{"model": "autoregressive pixel model", "dataset": "photos with spoken descriptions (Open Images, Localized Narratives)", "train_examples": 203450, "image_size": 16, "horizontal_flip": true, "levels_per_channel": 8, "vocab_size": 513, "arch": "transformer_decoder", "width": 256, "layers": 7, "norm": "layernorm", "norm_position": "pre", "hidden_act": "relu", "mlp_ratio": 6, "head_dim": 32, "fused_qkv": true, "bias": "none", "qk_norm": true, "parallel_block": false, "inner_norm": false, "positions": "learned", "tie_word_embeddings": false, "init": "kaiming_normal", "residual_init": "zero_last", "optimizer": "muon", "muon_scale": "spectral", "learning_rate": 0.03, "momentum": 0.95, "nesterov": true, "orthogonalizer": "newton_schulz_5", "adamw_lr_other_params": 0.0009, "max_grad_norm": 0.5, "ema_decay": 0.995, "max_steps": 6500, "batch_size": 128, "epochs": 4.1, "lr_schedule": "linear", "final_lr_fraction": 0, "warmup_steps": 130, "weight_decay": 0.008, "adamw_weight_decay_other_params": 0}
Rows from block 2, named by matrix and row number. Rows with one number belong to one neuron. Each number is 128 + 32 x the weight over its row's rms, rounded and kept within 0 to 255. All counts start at 0. After the name is the row's rms in percent of the matrix's.
# fc1: MLP up (model.blocks.2.mlp.fc1.weight, 1536x256), inputs 0-127
# fc2: MLP down (model.blocks.2.mlp.fc2.weight, 256x1536, transposed), outputs 0-127
fc1.92 096 [157 131 184 148 126 147 119 134 114 147 150 129 109  83 165 164 159 145  94 195 133  76 129 130 106 140 109  81 112 109  94 148 122 119 127  89 149 175 119 204 138 136 146 118 116 137 104 164 107 128 127 161 109 153 127 150 100 211 118 133 173 167 188 118 126 122 102 135 123 163 153 129 191 105  60 149 113 125  82 136  89 143 146 115  88  95  74 120 174  47 159 105  62 119 111 139 164 100  91 133 100  92  79 188  49 105 108 136 125 132 116  95 115 159 127 120 108 105 135 136 104  68 144 111 130 187 147 138]
fc2.92 096 [130 114 126  73  81 127 127 166 106 102 102 116  78 118 154 102 195 192 104  86 109 148 132 133 112 121  76 185 137 170  93 107  99  80 122 135 117  92 143  61 164  86  80  82 131 101 109  61 108 169 148 157 171 175 121 139 124  83 160 165  63  93 129 152 141 138 144  84 154 122  96 184  88 114 167 127 151 167 122 160 145 118  90 125  94 158 175 131  87 195 107 120 188 159 171 126 103 137 154 106 119 169 137 105 197 148 148  84 146 147 181 168  82 106 228 128 170 143  92 125 102 170 135 157 124  97 209 114]
fc1.93 109 [143 133 170 105 127 125 127  80 162  72 164 128 154 128 109 138  66 139 107 135 101 107 154 106 162  91 102 138 148 169 122 116 173 183 145 104 166 107 116 154 143  95 137 171 166  92 125 135 158 129 197 144  83 131 121 177 137 120 130 122 157 117  96 139  88 125 153 142  91 118 103 132 134 115 119 124  93 138 104 139  88 159 167 122 156 149 209 128 164 134 105 140 120 120 179 152 132 119  79 118 197  95 139 147  95 154 100  80 137 113 161 113  89 124 137 152  61 111 136 106 144 147  79 157  98 155  64 156]
fc2.93 102 [131 116  97  80 145 171 140 135  76 135 140 105 104 142 167 106 177 146  70 148 104 121 198  99 107 129 108 146 141 206 144 130  86 146 121 177 121  73 100 143 151 103 101 164 130 148 167 143  43 136 155 139 175 160 154 133 168  99 108 113 104 142 134 140 204 114 140 112 175 162  92 113  91 129  90  82 184  60 145  82 170  89 123 135 153 133  41 125 134 137 105 157 134  99 105 154 183 132 151 178  68 135 138 148 142 121  71 156  52  88 156 166 171 168 132  80 137 120 149 140  66 114 174 118 101 129 170 138]
fc1.94 095 [190 163 170 130  52 188 105 161 169 100  99 126 137 181 126 156  62 109 134 145 117 208 119 125 111 155 130  97 156 106 109 156 141 126 113 103 110 157  94 144 100 108 185 159  92 129 115 121 118 184  88 155 132 127 113 134 168  81 161 129 132 128 142 154  77  75 112 132 134 118 135 136 141 119 106 133 152 193 172  70 183  73  78 102  34  86 135  88 121 110 112 112 157 163 184 141 100 122 148 176 161 137 115 131  80 131 140  96  75 149 160  89 131 108 176 133 105  77 146 161 155 123 194 166 160 107 100  86]
fc2.94 105 [ 78  79  55 115 187  68 152  83 101 159 171 119 145 119 134 143 172 125 143  89  96 200 136 156 126 100 173 142 144  69 143 137 106  82  73 105 115  86  70 166 117 116  73 151 176 129 133 165  72 123 144  81 179  64 150 154 132 157 107 172  80 124 134  85 165 106 156 216 121 152  86 108 140 184 148  89 116 119  93 154  95 111 129 135 135 142 127 168 136  99 108  89  98  91 109 122 134 120 134 182 132 138 152 146 186 101 107 136 123 137 133  94  93 152  50 179 166 201 169 178 137 143 155 103 112 164 181 158]
fc1.95 086 [ 78  90 157 127 112 126 118 160 128 184 129  94 164 131 108 101 132 106  74 143  81 111 144  88 129 136 135  78  85 150 173 109 134 159 130 128  67 133 127 129 171 128  71  89 114 108 106 153 123 134 122 164 120 142 103 148 125 108  94 134 159  88 125 131  94 105 140 170 156 132 139 141  78 112 123 108 155 135 121 187 138 106 140 182 106 152 150  93 169 168  91 116 225 102 115 117  96 117 128  77 136 163 119 138  93  96  86 109 147  88 160 171 117 106 164 117 157 125 125 155 108 158 178 144 125 139 121 111]
fc2.95 089 [143 161 132  86 155 143  95 113 124  47 122  78  95 132  84  98  91 152 129 204 139 124 129 104 106 123 174 144 131 135 169 149 170 116 122 165 157 138  93 101  98 154 149 107 126  83 162 110 137  81 157  98 167 110 126 110 127 139 137 144 129 115 110 133 150 152 125 117 124 101  78 141 125 109 110 124 129 121 156 152 122 142 106  78 169  59 119 206 146 148 189 121 154 113 167 149 207 168  82 138  99  91 132 144 124  49 174  76 113 164  93 152 150 137 112  61 159 163 111 133 148 100 134 115 187 106 172 131]
fc1.96 079 [107  54 112 128 123 126 108 223 118 110 187 121 100 118 169 144 181 121 117 134 154 129  72 144 128 179 147  76  92 153 169  90 139 137 143 103 145  88 123 156 100  68  92  95 136 142 119 106 172 133 131 181 144 120 135 193 161 123 101 207  93 104 140 164 157 105 122 156 118  70 109 114  23 152 145 116 158 136 104 130 200  82 179 138 163  81 147  84 137 170 133 136  94 108 159 180 130 123  83  81 165 147 146 167 134 175 108 141  81 129  58 130 155 167 121 114 127 181  92 112 141 121 161 157 147  77 146 183]
fc2.96 083 [131 181 119 149  65 173  71  79 138 193 118 142 156 129  91 137 131 116 124  83 157 174 142  79 139 147 139 108 111 145 101 169  81 110  43 123 117 105 151  55  95 193 116 132  71 120 141 149 149 205 112 106  96 143 119 135 149 131  99  48 164 128  73  93  79 137  96  96  77 164 157 116 180  89  64 149 190  77 126 181 117 168  75 162 134 157  91 112 145 138 120  86 146  99 135 143 126 128 135 134 105 112  58 107  96 124 178 160 143 197  76 120 139 165 182  94  99  58 118 139  77 171 128 159 153 149 129 124]