A small autoregressive pixel model, trained from scratch.
Model: 7.68M parameters, norm layernorm.
Training: muon at rate 0.03, 6500 steps, batches of 128.
Data: trained on photos with spoken descriptions (Open Images, Localized Narratives), 4.1 epochs.
Rows from block 4 of a small autoregressive pixel model, named by matrix and row number. Rows with one number belong to one neuron. Each number is 128 + 32 x the weight over its row's rms, rounded and kept within 0 to 255. All counts start at 0. Numbers have three digits each. After the name is the row's rms in percent of the matrix's.
After each neuron's rows are labels from the 100 images, of 14976, where the neuron reaches its highest value: "top examples" is what is common among them. Only what is clearly more common there than usual is listed. The data: photos with spoken descriptions (Open Images, Localized Narratives).
# fc1: MLP up (model.blocks.4.mlp.fc1.weight, 1536x256), inputs 0-127
# fc2: MLP down (model.blocks.4.mlp.fc2.weight, 256x1536, transposed), outputs 0-127

fc1.656 111:058145137074142120143092086168215096151096087125142112157152096135083154142140169185103160130138138118123166178126124136152134112135067103100107154119108146116117139058109170107136088124137159117130071142142136100106093135102176097143119180127134152148160151117109070097152137138087074100090075157077090148143138156163126121131151079122114123124162125150116102049101163068106041095224
fc2.656 101:131137143078084096077116105138124171123093150131079147136128161095156151095141119124090111104091094168153107133169124134141164118096180162151084139118201117178184087170147117070151122113111118133149139133120123133149116103140088124109111074076102063132135147146164151118133113149131209173147158137157146124137148164111173185132144141134149111131101026119065157140093088183150155121119
top examples: text has "wall"

fc1.416 091:103138136102174099172196131070092153068108093174147126125108060141054134128208168110168106137153123134109188082139135158115174132147176115111191100142081126112162133101128073107081103156142117136108129146176100168167165136136131100145035139137174116132111096121162118101088120149159122135067104087081147173127102129086138196118114081162137141135112098148101179059175100175126161108181
fc2.416 090:160172100095118128144083195153094123174073140128120107104144204146147177172078137100150148069087148168161086129109133170106138150136080127189088114131172100185124102173154178142165110125116193146131149119101120127126116154162155143110218138106091126131108134107131161111112146100100147056149130159175054091121130159153140119116123156107099094108158111123148095191125170062035100126112
top examples: text has "blue"

fc1.714 092:146081157154118182125184161205129144138147106191116090131128158144124147098136107147136145116163142194060124109120181141170144111124086097118180108143172161167133105145167139191120072136135053067073168151134106132113165142119101142069177138165148127115147139118137111100149080159106036133120180107120126161108119147141086174136141098043129073093124089163125164110150164113131177146076
fc2.714 100:123189134113161082089095094096099097093145162095142156113109128111144091183132109117098124151102113064156121120152106105099114123150174122183098116089093128071112150091138108130135171100125165156166043106128147120103109134058164145139100145125108132201140095136131114087068176134152199119132098195144097099163166143153144085091153147157103132184082128062127145173128096136137087097142
top examples: text has "plants"

fc1.325 087:137089144086129200122166092145107118158142122155168147122160118116148147114167129127098131110121106214128132136100069124124147154149162105124161183071127159158125113109146139106138097152153133083162106192115168158109145140098119097170096137104130116107103052130119086182076078116090090126137063195108137144145129148150156128078121082093099133114110158128106104194145152135117127173133
fc2.325 097:136161157164115137163182147154145098104151174180126140080144119130087096149093169103201117129150165074149167129092122086093147073137087140142100092176076131119114119132127107114147129171150114174142117095181100156121186140139132163123152087171174118127100152139130115111147089122137055131149115085115144148109114147145118184132120097176145144081168121161132117059058163097116088068096
top examples: text has "sky"

fc1.89 111:116129097108121116204148098132113131139113202102185091080181114122148200082127123093175193115141129153106155159149190123196117128110132097102129115125121109056157105151132172124114146117210137113166099096109180134126144145138144071103146201140156128152135111151189134139138121120072135128062126095160101165114104149139166105112082185124093114073098128120189157143146123132126215106121
fc2.89 116:148093130134108139136119154102155151130147114130131173175098115139096129111150134123083120117148044119138135091142113124108165114141182137172143131100133168176121169109116073103128106205060234121090132158207078115164152040154108128165135090112061164150136163112092155107068146138128158147154115125164163076138101104092108153088153065128046162158145180124116122113082113101075097149114
top examples: text has "lights"

fc1.642 137:172107116152142135151134093095155109089213165157120090095150127121147074078099161149156106127157089092085084144094154157133123098138164080158134096158089096186083098090157115122149134096143146182099081168124195106111149111123170136171074125107087072105164113134164148091155212107112119147076169104147085117132145113143132101187158173146101153136127111100096109118119188151149186090161
fc2.642 135:113132172147062142159132168111116202134160075115167131133152167154078158148129123135120123110127181126094104081159119143111139133162140182033124175127150138085198102103133159119132066161129116087168164123117120162146172101082119170146195094115175143167058132190094080129116095194118121172155116138101144118120132186113173134110118110058083093127120161124149127156106100123159134193123
top examples: text has "water"

fc1.221 092:112129124153139115072124128156103099098147129166139145123120149157087181118077038139117073135153132101078133102101182110193116064151153132170063139138114146119085151090140120149104142118100155136139119141123107120147165090100137124111154153157144098150094178152184101129132136147154149109099133177102149109146160123095124142142100174187117096182113116150164163113115128163049102147165
fc2.221 086:127159148122143195146114135189104148167171118121132205086057136133166079143133127149044218121133114136207162116133050151150136132158111105160169164140152083087131137147145109127115111137120137164083169086142149129187127111140151140127072149105102188122112150104116137102161177126122137146181175126139135143118110081133181106159073149167160174156123145127151097162136117031156130109056
top examples: text has "color"

fc1.142 106:134129117173095129147105055151091115118080117121133124086138066075103124136159140104125120089119118145125125128107103109122057094074159053081120142110139106119182114131135162163166074131159119085110133124127170068119110137178115167122085158135131132163117118162056164136157108131116192147098103143105147178126129119106092110126075085119160134106151183095161198098185155178147143132112
fc2.142 099:092097161117140133095130128099149174144180114106114148151156146165093104168102123134112132152150140131083110111153197146127118215204122137198141123158117143175130133107114057133113201104091131160124124110101111171128114114123176136151166134125118184083108150124165126132078164113102132130196110084149063049134119141130164183117176192149075092135152092193139076176087097116134150083098
top examples: text has "plants"

fc1.250 102:171125113111125182118094104093105142129144077139126144102179130097095090140124140150115085127170143147090135117138132128065093117131140106131136234170085158098118129030139138175158174162084171124151148093062137156164153102129152160103130079087103089077148108115219184122125094133127104105078152140147189134184184082122105159164099170162105093135135121176088105086105147109099156134179
fc2.250 114:119086166083111128130146169174106051144112122087146169165095144128130147127175123139113136127083106108109151130135121126218112160155154144162099092106187157145122102160153154138049112044105132159095136156141144101109126094134154124107130129138107123191112113153114150156098127127085103167167113090079100113149047171125143115137117116160136153049129178172117147159130103160199145172097
top examples: text has "color"

fc1.342 126:169155141164099104159128134172055108139118067165157104146113109130166106159120157131049106141100088117129091120162118129155100148129146135104076070180135111134175144111125197157051158180145061132173175154081115132101188101089144126091103134135100142142152081033125183148061156167121092108147192088159081163155117086104171152105122177153127059151098164167148175158132160087097080056045
fc2.342 111:166134134138103162094109133089113155164133124130085096071159126123120134171174087156201181091119162115123151135128121113095142068106122127189172186076108145094136134127167078118208141156107112120069130116132123120178112141103132122152205191158158073088123133200184073142167074090123124155120117158176154114103144129114024096117137089141106153114134136168107121136106094149108161162186
top examples: text has "sky"

fc1.128 106:105132175040136121132124091162106088177154097130154185158089136124091149126171144151117122141153134171132151141099154021230188129115153154154038201115128145114164170129144171116071111103127092099147132107131118149090098094114149167103158170162110143149094153140091163133097150153159101099125134179134104140085066107148171109049113141158117096122129117148120084120151066079122122165189
fc2.128 101:113107080160116121151151159169163146133205104122084082096160153116110123130091094123160162146116129164162142132119115176059104107149128083098224116142173096116108115113132076071185083181108133123098107099108136136136140143142105118169125058116169106090168168092138119133164114053118130143120107091128157105135173109101124181156123132099091137155128186105134137093093204158148101072143
top examples: text has "wall"

fc1.154 115:185130150100126078188148080155155145157083181100171168113135131142143093146140117093102093164110159069177171114107118143106134088116112130136122099128152119063113178127113132140110080139097087117157150119196140179153147091112091120136164142131088101163115117115163127112071135136168106092155081135160121079114081068157145155129097089171132086106167161120086107093126144129174136180140
fc2.154 113:084108091154133187094184125130085124145155097158108074133077065133118132064102125098121144144164112141116120132175148080155083138135085096127214158053151138141152106118190172132129176110166118116144115125092145085130097110110084141138094107148200159113137165102118109148128129137096139131073146131069140217149134166132076120142150173100131146147150138133151082154127117138117073113145
top examples: text has "sky"

fc1.390 088:131144150040159108195102156090109143129107065194109151119122159102140171134170123066131169141115122155136164153143112131095153117176156101134092147163179135106142155163129150126092109117149120122187111120123121156094163114085181129167092108089086130092128155120130121147190146153103100200151073142108113171161091116106145226183064078125123160042124179157080160101162058171062152107117
fc2.390 093:081125133111080134077134105149086106152146224140143166146091137096110177114078086103131089098084131143174121132133168120122090095111146179147141140131072095142136151128091104135189111133096119124168155140180168133135074182138143098133150126121140131145108101142148138146186122160143156097150158086104163106105144149139125121070183153137198070197133157124155094099089165054149108133148
top examples: text has "water"

fc1.684 120:161115083108154143165137090112145108051154093145167114152104165162084104106138127145143173138100134117126113176111179103150149102174126125154155163163174152184120136141091133194129134102132087070157143127126192129186093143080126119168122148162193129100104113158117144101074101175114148109094132168146169140165185083144156167122091099157084108101084153106097132143081106153060159142171
fc2.684 116:140151130141164148120102169180100104183137148128122109122124122092101113137164155200135153178176147138131150108198145165100076156130175126171069117175141114154149087154056099190148105173117119188045128122134153143114099143112130080066120196156158162134093173142145057116088177107125141180109126151139099082069128101187127061140153088102108156126107128087154130167141158148084138172136
top examples: text has "grass"

fc1.556 124:129163133119161208059135145137109149124132119107079108128112120074155174108154062065138138174163135141147171147115104105121137063163120104104086099124155142177139057087154082113138133150124155164118150097170109094137111127179143082076156177142127147153126107091094179183089095130185117154161116123111186166171135078135113127162089114180177137103094099157125105120131109129047147077141
fc2.556 124:103106112166101156130117084148141118124104102155186200137128089165138063133097133126110131099097142143082094155169146159121075175151085195188130158071157147099171141158075133034097117112153182138153090107110081161096082147172081155175102079182193127033101188172150130093083157107062149110136169144170094118140168114108144155070134165108073143134143164118110117169123148143180109150128
top examples: text has "trees"; text has "grass"; text has "ground"

fc1.12 095:092183127161098137148142201204096111138132118151150076093163175119124170126128138145134106172116162141193083119129106185121114087082086088065103117104141111179082113091108153124116118154102128165129163129081150124084132148116182119150153149115112152124165127128070157133146075153181137065145141148120163168168092100093099160144123126128134061121144120155119129105107111136075119108107
fc2.12 101:147124135092174133125128091145086182175147071128104158166165068047150114104132071164115169090109136150085130083133134099128113114130168176171126090153178170093176143124159094094109072090151198074142079078143084127140077114162124156105119116164137076179148102125141081124101169097082145161156150095089088117115141153204173111121110182111135125160080126132124088142146094155142092143201
top examples: text has "trees"; text has "sky"; text has "grass"

fc1.502 098:096083212088139178108112146163109169155225167167200111094151122060164086120154153131099125079121090099148147117100140165150127119107163115096147112051178072102131151176117122123175117153206052173120108174122068111121156139168097104124133138096159090130114118151079098126147052108100087115157066129172164071099158135091090109090103149133076146104158095164089161120172117128172109094150
fc2.502 090:152135077143127113166112138076139117157066124059099107114200187146113191205081145126077146162125162157139149179133093121052095134139084141153117168175107093142134131132161082153148103157042125077166181133169154138167083133119117150154146160120122151113101095056160184146109164132177160124091097165150062175151144190150133135103140065207144149112105168059155090149135163117069129123126
top examples: text has "woman"

fc1.516 093:162140118120149125138178156189069136104135110121183117095106104089102103156104126104137126168094120096156151104106133097130138148157083079069127148154172124175169157154137093075109098175175067100098114182151149099191099132165168177124115147140147149073120086096142121088113144126100096150155142194144161194125119088134091089161090102167134117090145140094130129180180194184059066070140
fc2.516 096:079116173090096114092107127138168165157119139070135086174164137119092174130094113167128140140121157101188127111170131110098111161122148158184134091144146136135143154142130095162109109117108157153138088093112118208105153139077109157101143112095134096138107132122063175153124106139146164112119127077101090133107164216161167139108152154097178129157085140153124115097164049135153160130172
top examples: text has "grass"; text has "plants"

fc1.343 083:160075072158134158059074119050105144147155164110109135104173090172152155092147144106121118091078162120147080064079113170209154119099149163150133105136152111082117120153149161131184171115158119096145116118076112135131160137113151080166193084111130142180101103119095204086073136164104112129130140110183149072118139156140131102102153158143120170096165152113156122115135154143065148140063
fc2.343 094:100153178142118092137201118183205118129074099129181148177087169070110115143135104157102083127150101116149116157160133084112172196092123067118080151135154105155129123161107103169069101148086116150124126131196138132113131136102072167136092180168105103113154169140105092165182111131150131156158173152091147140101128119130166165116123061130150069132083148127109153102140085082134110154157
top examples: text has "wall"

fc1.248 088:185110120146102100094154079104074089177159148123120141153085121162081110137172195139127131125150073118136173097081146101193139107132132130115128081089046139136129105145162162123127049152107152093171086145103111159170132170204137135090188098110164097186108083147173138105152106123091132116161178052138121107162090120157129116152177161155130203157102144124124072153180100171110116133110
fc2.248 079:080144177163156162105077158127196163099112121110114156106179076122147072085080106141107156137120153171166109112211117106082116120159158134163120217125204127134106070113136117124131155134131124147164151132134117117093129111107118189149069213121107136110131141109134079138092141161149098081076103215128138153134147121158082138095071159081106079094138146165113166071127151132140144107145
top examples: text has "two"

fc1.509 105:145137145135134155180124171146178160110119150175152119109094170172133115172132153084111142121111104131183157087089068105120120123067115168144058083211155140139105131107117118178139095144108122142117155135164150184165119097169102073140115113107105113117103147126114111153102130167121166136086057105134124100157136134186138136181096169138073097117171110166172109156121115157054120100146
fc2.509 100:078141117130139150079104178096111099152137126084126155173126095104134106113114118118146135150099107149090103113146120146216101089144125074080112136102083138152153123112110106079133160173160116126124111117073150052086179138070145176154136114177146129102139068166145124086157120159137119082179148192044148119100043122081102153074177132139194108130064130109111122106137148115204163200126
top examples: text has "color"

fc1.618 095:139114158146176163126157109184184152154129123163122137148125135130104103163149110120138186117151083163085145146121096043191123131140122064151109127141107115170134098148173086022097140139110133075154101141084174150158094143077129146130128040118112099132219125115072147115146142139146130181088102131207135118165154087131118083101151073198082160153123136124126061113094138116130157110115
fc2.618 090:109118113127122163094089088166177133129195171135144124156119133127184096131134125129149058079160090143148084043066067114116098114127085069088184127146093086111071089128127120123118093149113149123122157168089128103137136117112148180171085124105159106142139150103126125127072145159112176095126125084121129104157110146104145125161064075100156114115103148109148118121163229159101040109141
top examples: text has "wall"

fc1.676 116:117036137119103099116182116181085117139140121109119107113126124138135141091117162151047056128093103179111128128174144108125063132104062086155128140137137127130121132151130100152108136134099112106200193153102115117124129187105143162148091144061112156097101143147083179078148142127133136104113142190102158119131133199079100102150155121130151178177135146115073096168094129127114130081171
fc2.676 112:087174140129134164122119146081175141108112107101129127147087133143112157160141136149179200087165166071181110145049128113120195066154126178160149104156122140127128174134095219115102083103139154133078090076149153154128102061142113082181125110174123071186157087137141140159110092083135115162165138077135178088130139062157143117089119101116142080079114127146155161115165068166168123157139
top examples: text has "sky"

fc1.67 064:120104137121136124166164124178149151130159121124132123048167146052116110169136174156133182160087136186106151117083152139129131150085099158101137125113064129127124172102115125146145091163161102107119096103119131175151182083182112104086156091069108086153097092111147200074133113143152145170110170125181199141130143127176181122145103075146102146122145134131125124120047166141200137084150
fc2.67 057:115161110096117110116109129128097136112122169122158066152138107115148190113153126118123123100118113133153095118138116124158128174156132163111166161138151155132104161181068050117091164113170131157101084150189124096123171147089212153147094127112154158064121132100059170139141139112140172093120162121051102131119111104087084163099138133069094130113092131086192147157164110066131165112131
top examples: text has "lights"; text has "guitar"; text has "playing"

fc1.129 086:171118126117129117137160087135148100101076084136176123135128108072138193103142171143151123106146122119142121143149105164108136177134125128209138158073104155161113116066118136131142131069084098143138116145122111168163100157105182165121063177141129076171125077097100175112087123118149096154221110073064129115144084166130177086163110120114107137133190119158100143158060123126134137117124
fc2.129 094:111134132125096139132120154126102124149202119125097052100114103120146108128101133078161095173116153123135159113084094120121123153195120126092129117141192147148144164180149069127124135141203086097104116103169114118153146141110191131189126185147160114169104180093079164097173163093082137150081185131141118184125153134150073097162108144194082161057121103071179093105102077126162070117112
top examples: text has "man"

fc1.352 092:124098146132113165103080111099139119129149107122081186086171151111168127156130105152107119105130173035161127167084142132087113114136112128100111136114082115178114117144130131089131079195068118077022141109118152099170128142170157113144109114150159100122084127105134162152127101158188083157189093175117133107141138122151137093174100159156151161108098117125138155165094109122124137151122
fc2.352 088:144202154184105108168148145125119118123126132114185142127133100123107100099113102144108148131114116203135110099206114112111119074126126151172123129134173150144183154100120090109113156079155150161221129117087046117124067146100115136092130180147114138062144159166060122117095138097079158086085146097134174092149140133084154130068154093120102108169120138117159114117103143151116090092153
top examples: text has "sky"

fc1.649 100:198146124062120158129141173197095093129141086123116126053081090133111120154143168156105155137128063094093145108118135112108160128186123099102111138170125145129099096153160163087081120107107041121160116136132116131122112142116146121102127133157143120139105083109107175144112119190101049138181111102185152108151132114100131143145107167098088163164151142108174059119093158151160131069103
fc2.649 093:093117118184164072168168086061121138102170128115126132159137154159085159078173139143132121099178180113098129127118117137111106112079151155159114059101127110140169160143087126166145101130149139146102143117174088128120136148074123097144128073116068087131114143132109095136135134081156141107127123137128148098134115212131129110125125130131158128122108061126111141094164147198156148179144
top examples: text has "wall"

fc1.761 105:080136152165136113043146066126124105092092128094090087136112092126101093050078152140123149131072143162113169205205125100113193187145139098112092154143106160153119130138165112133154166115148131068145182094125111096160163191153161075143100117171126105126137131076150142157085145082077107152098143109150142139198147122112061127164108081146149134141136064146117110161160083109144111104096
fc2.761 097:106116100131142168152150172106116100158128183082175076087130114108138191130129117158151072075156077107123114093098182126138075110050142108090138088113075150118132092150115139143186143143151132135109067147049163107148171085154114153170161100129085130130122120168120112112156124135168125131077140048109146097133137130135064121113110127151111127113132167199102113144166100146125146141120
top examples: text has "road"

fc1.589 103:098105152082129117129093085141122102144132153081143135118137127157139151098133135148058086115154161117114150136103150140108131099155123098087134173086057198122154197173165150130141150158098157140084075089161117144088165103099095137094164106125114184167111124146132123179053121152104133160151117119119097134112135140158166150214109137140130171167113173120152113078088143100138140082142
fc2.589 108:193088098131134110105143176143162153151114130212126151089122064113122137153163142108133116142117097160141101077111101116141085149143125139156163131164142077131090092068104163127162119075195093107178139114119138116130148143146171107132093142156107083060144146095157145102126139090109151141107133137146160158130101108106084169110155077068187148089114117172109154140126125124121130128149
top examples: text has "man"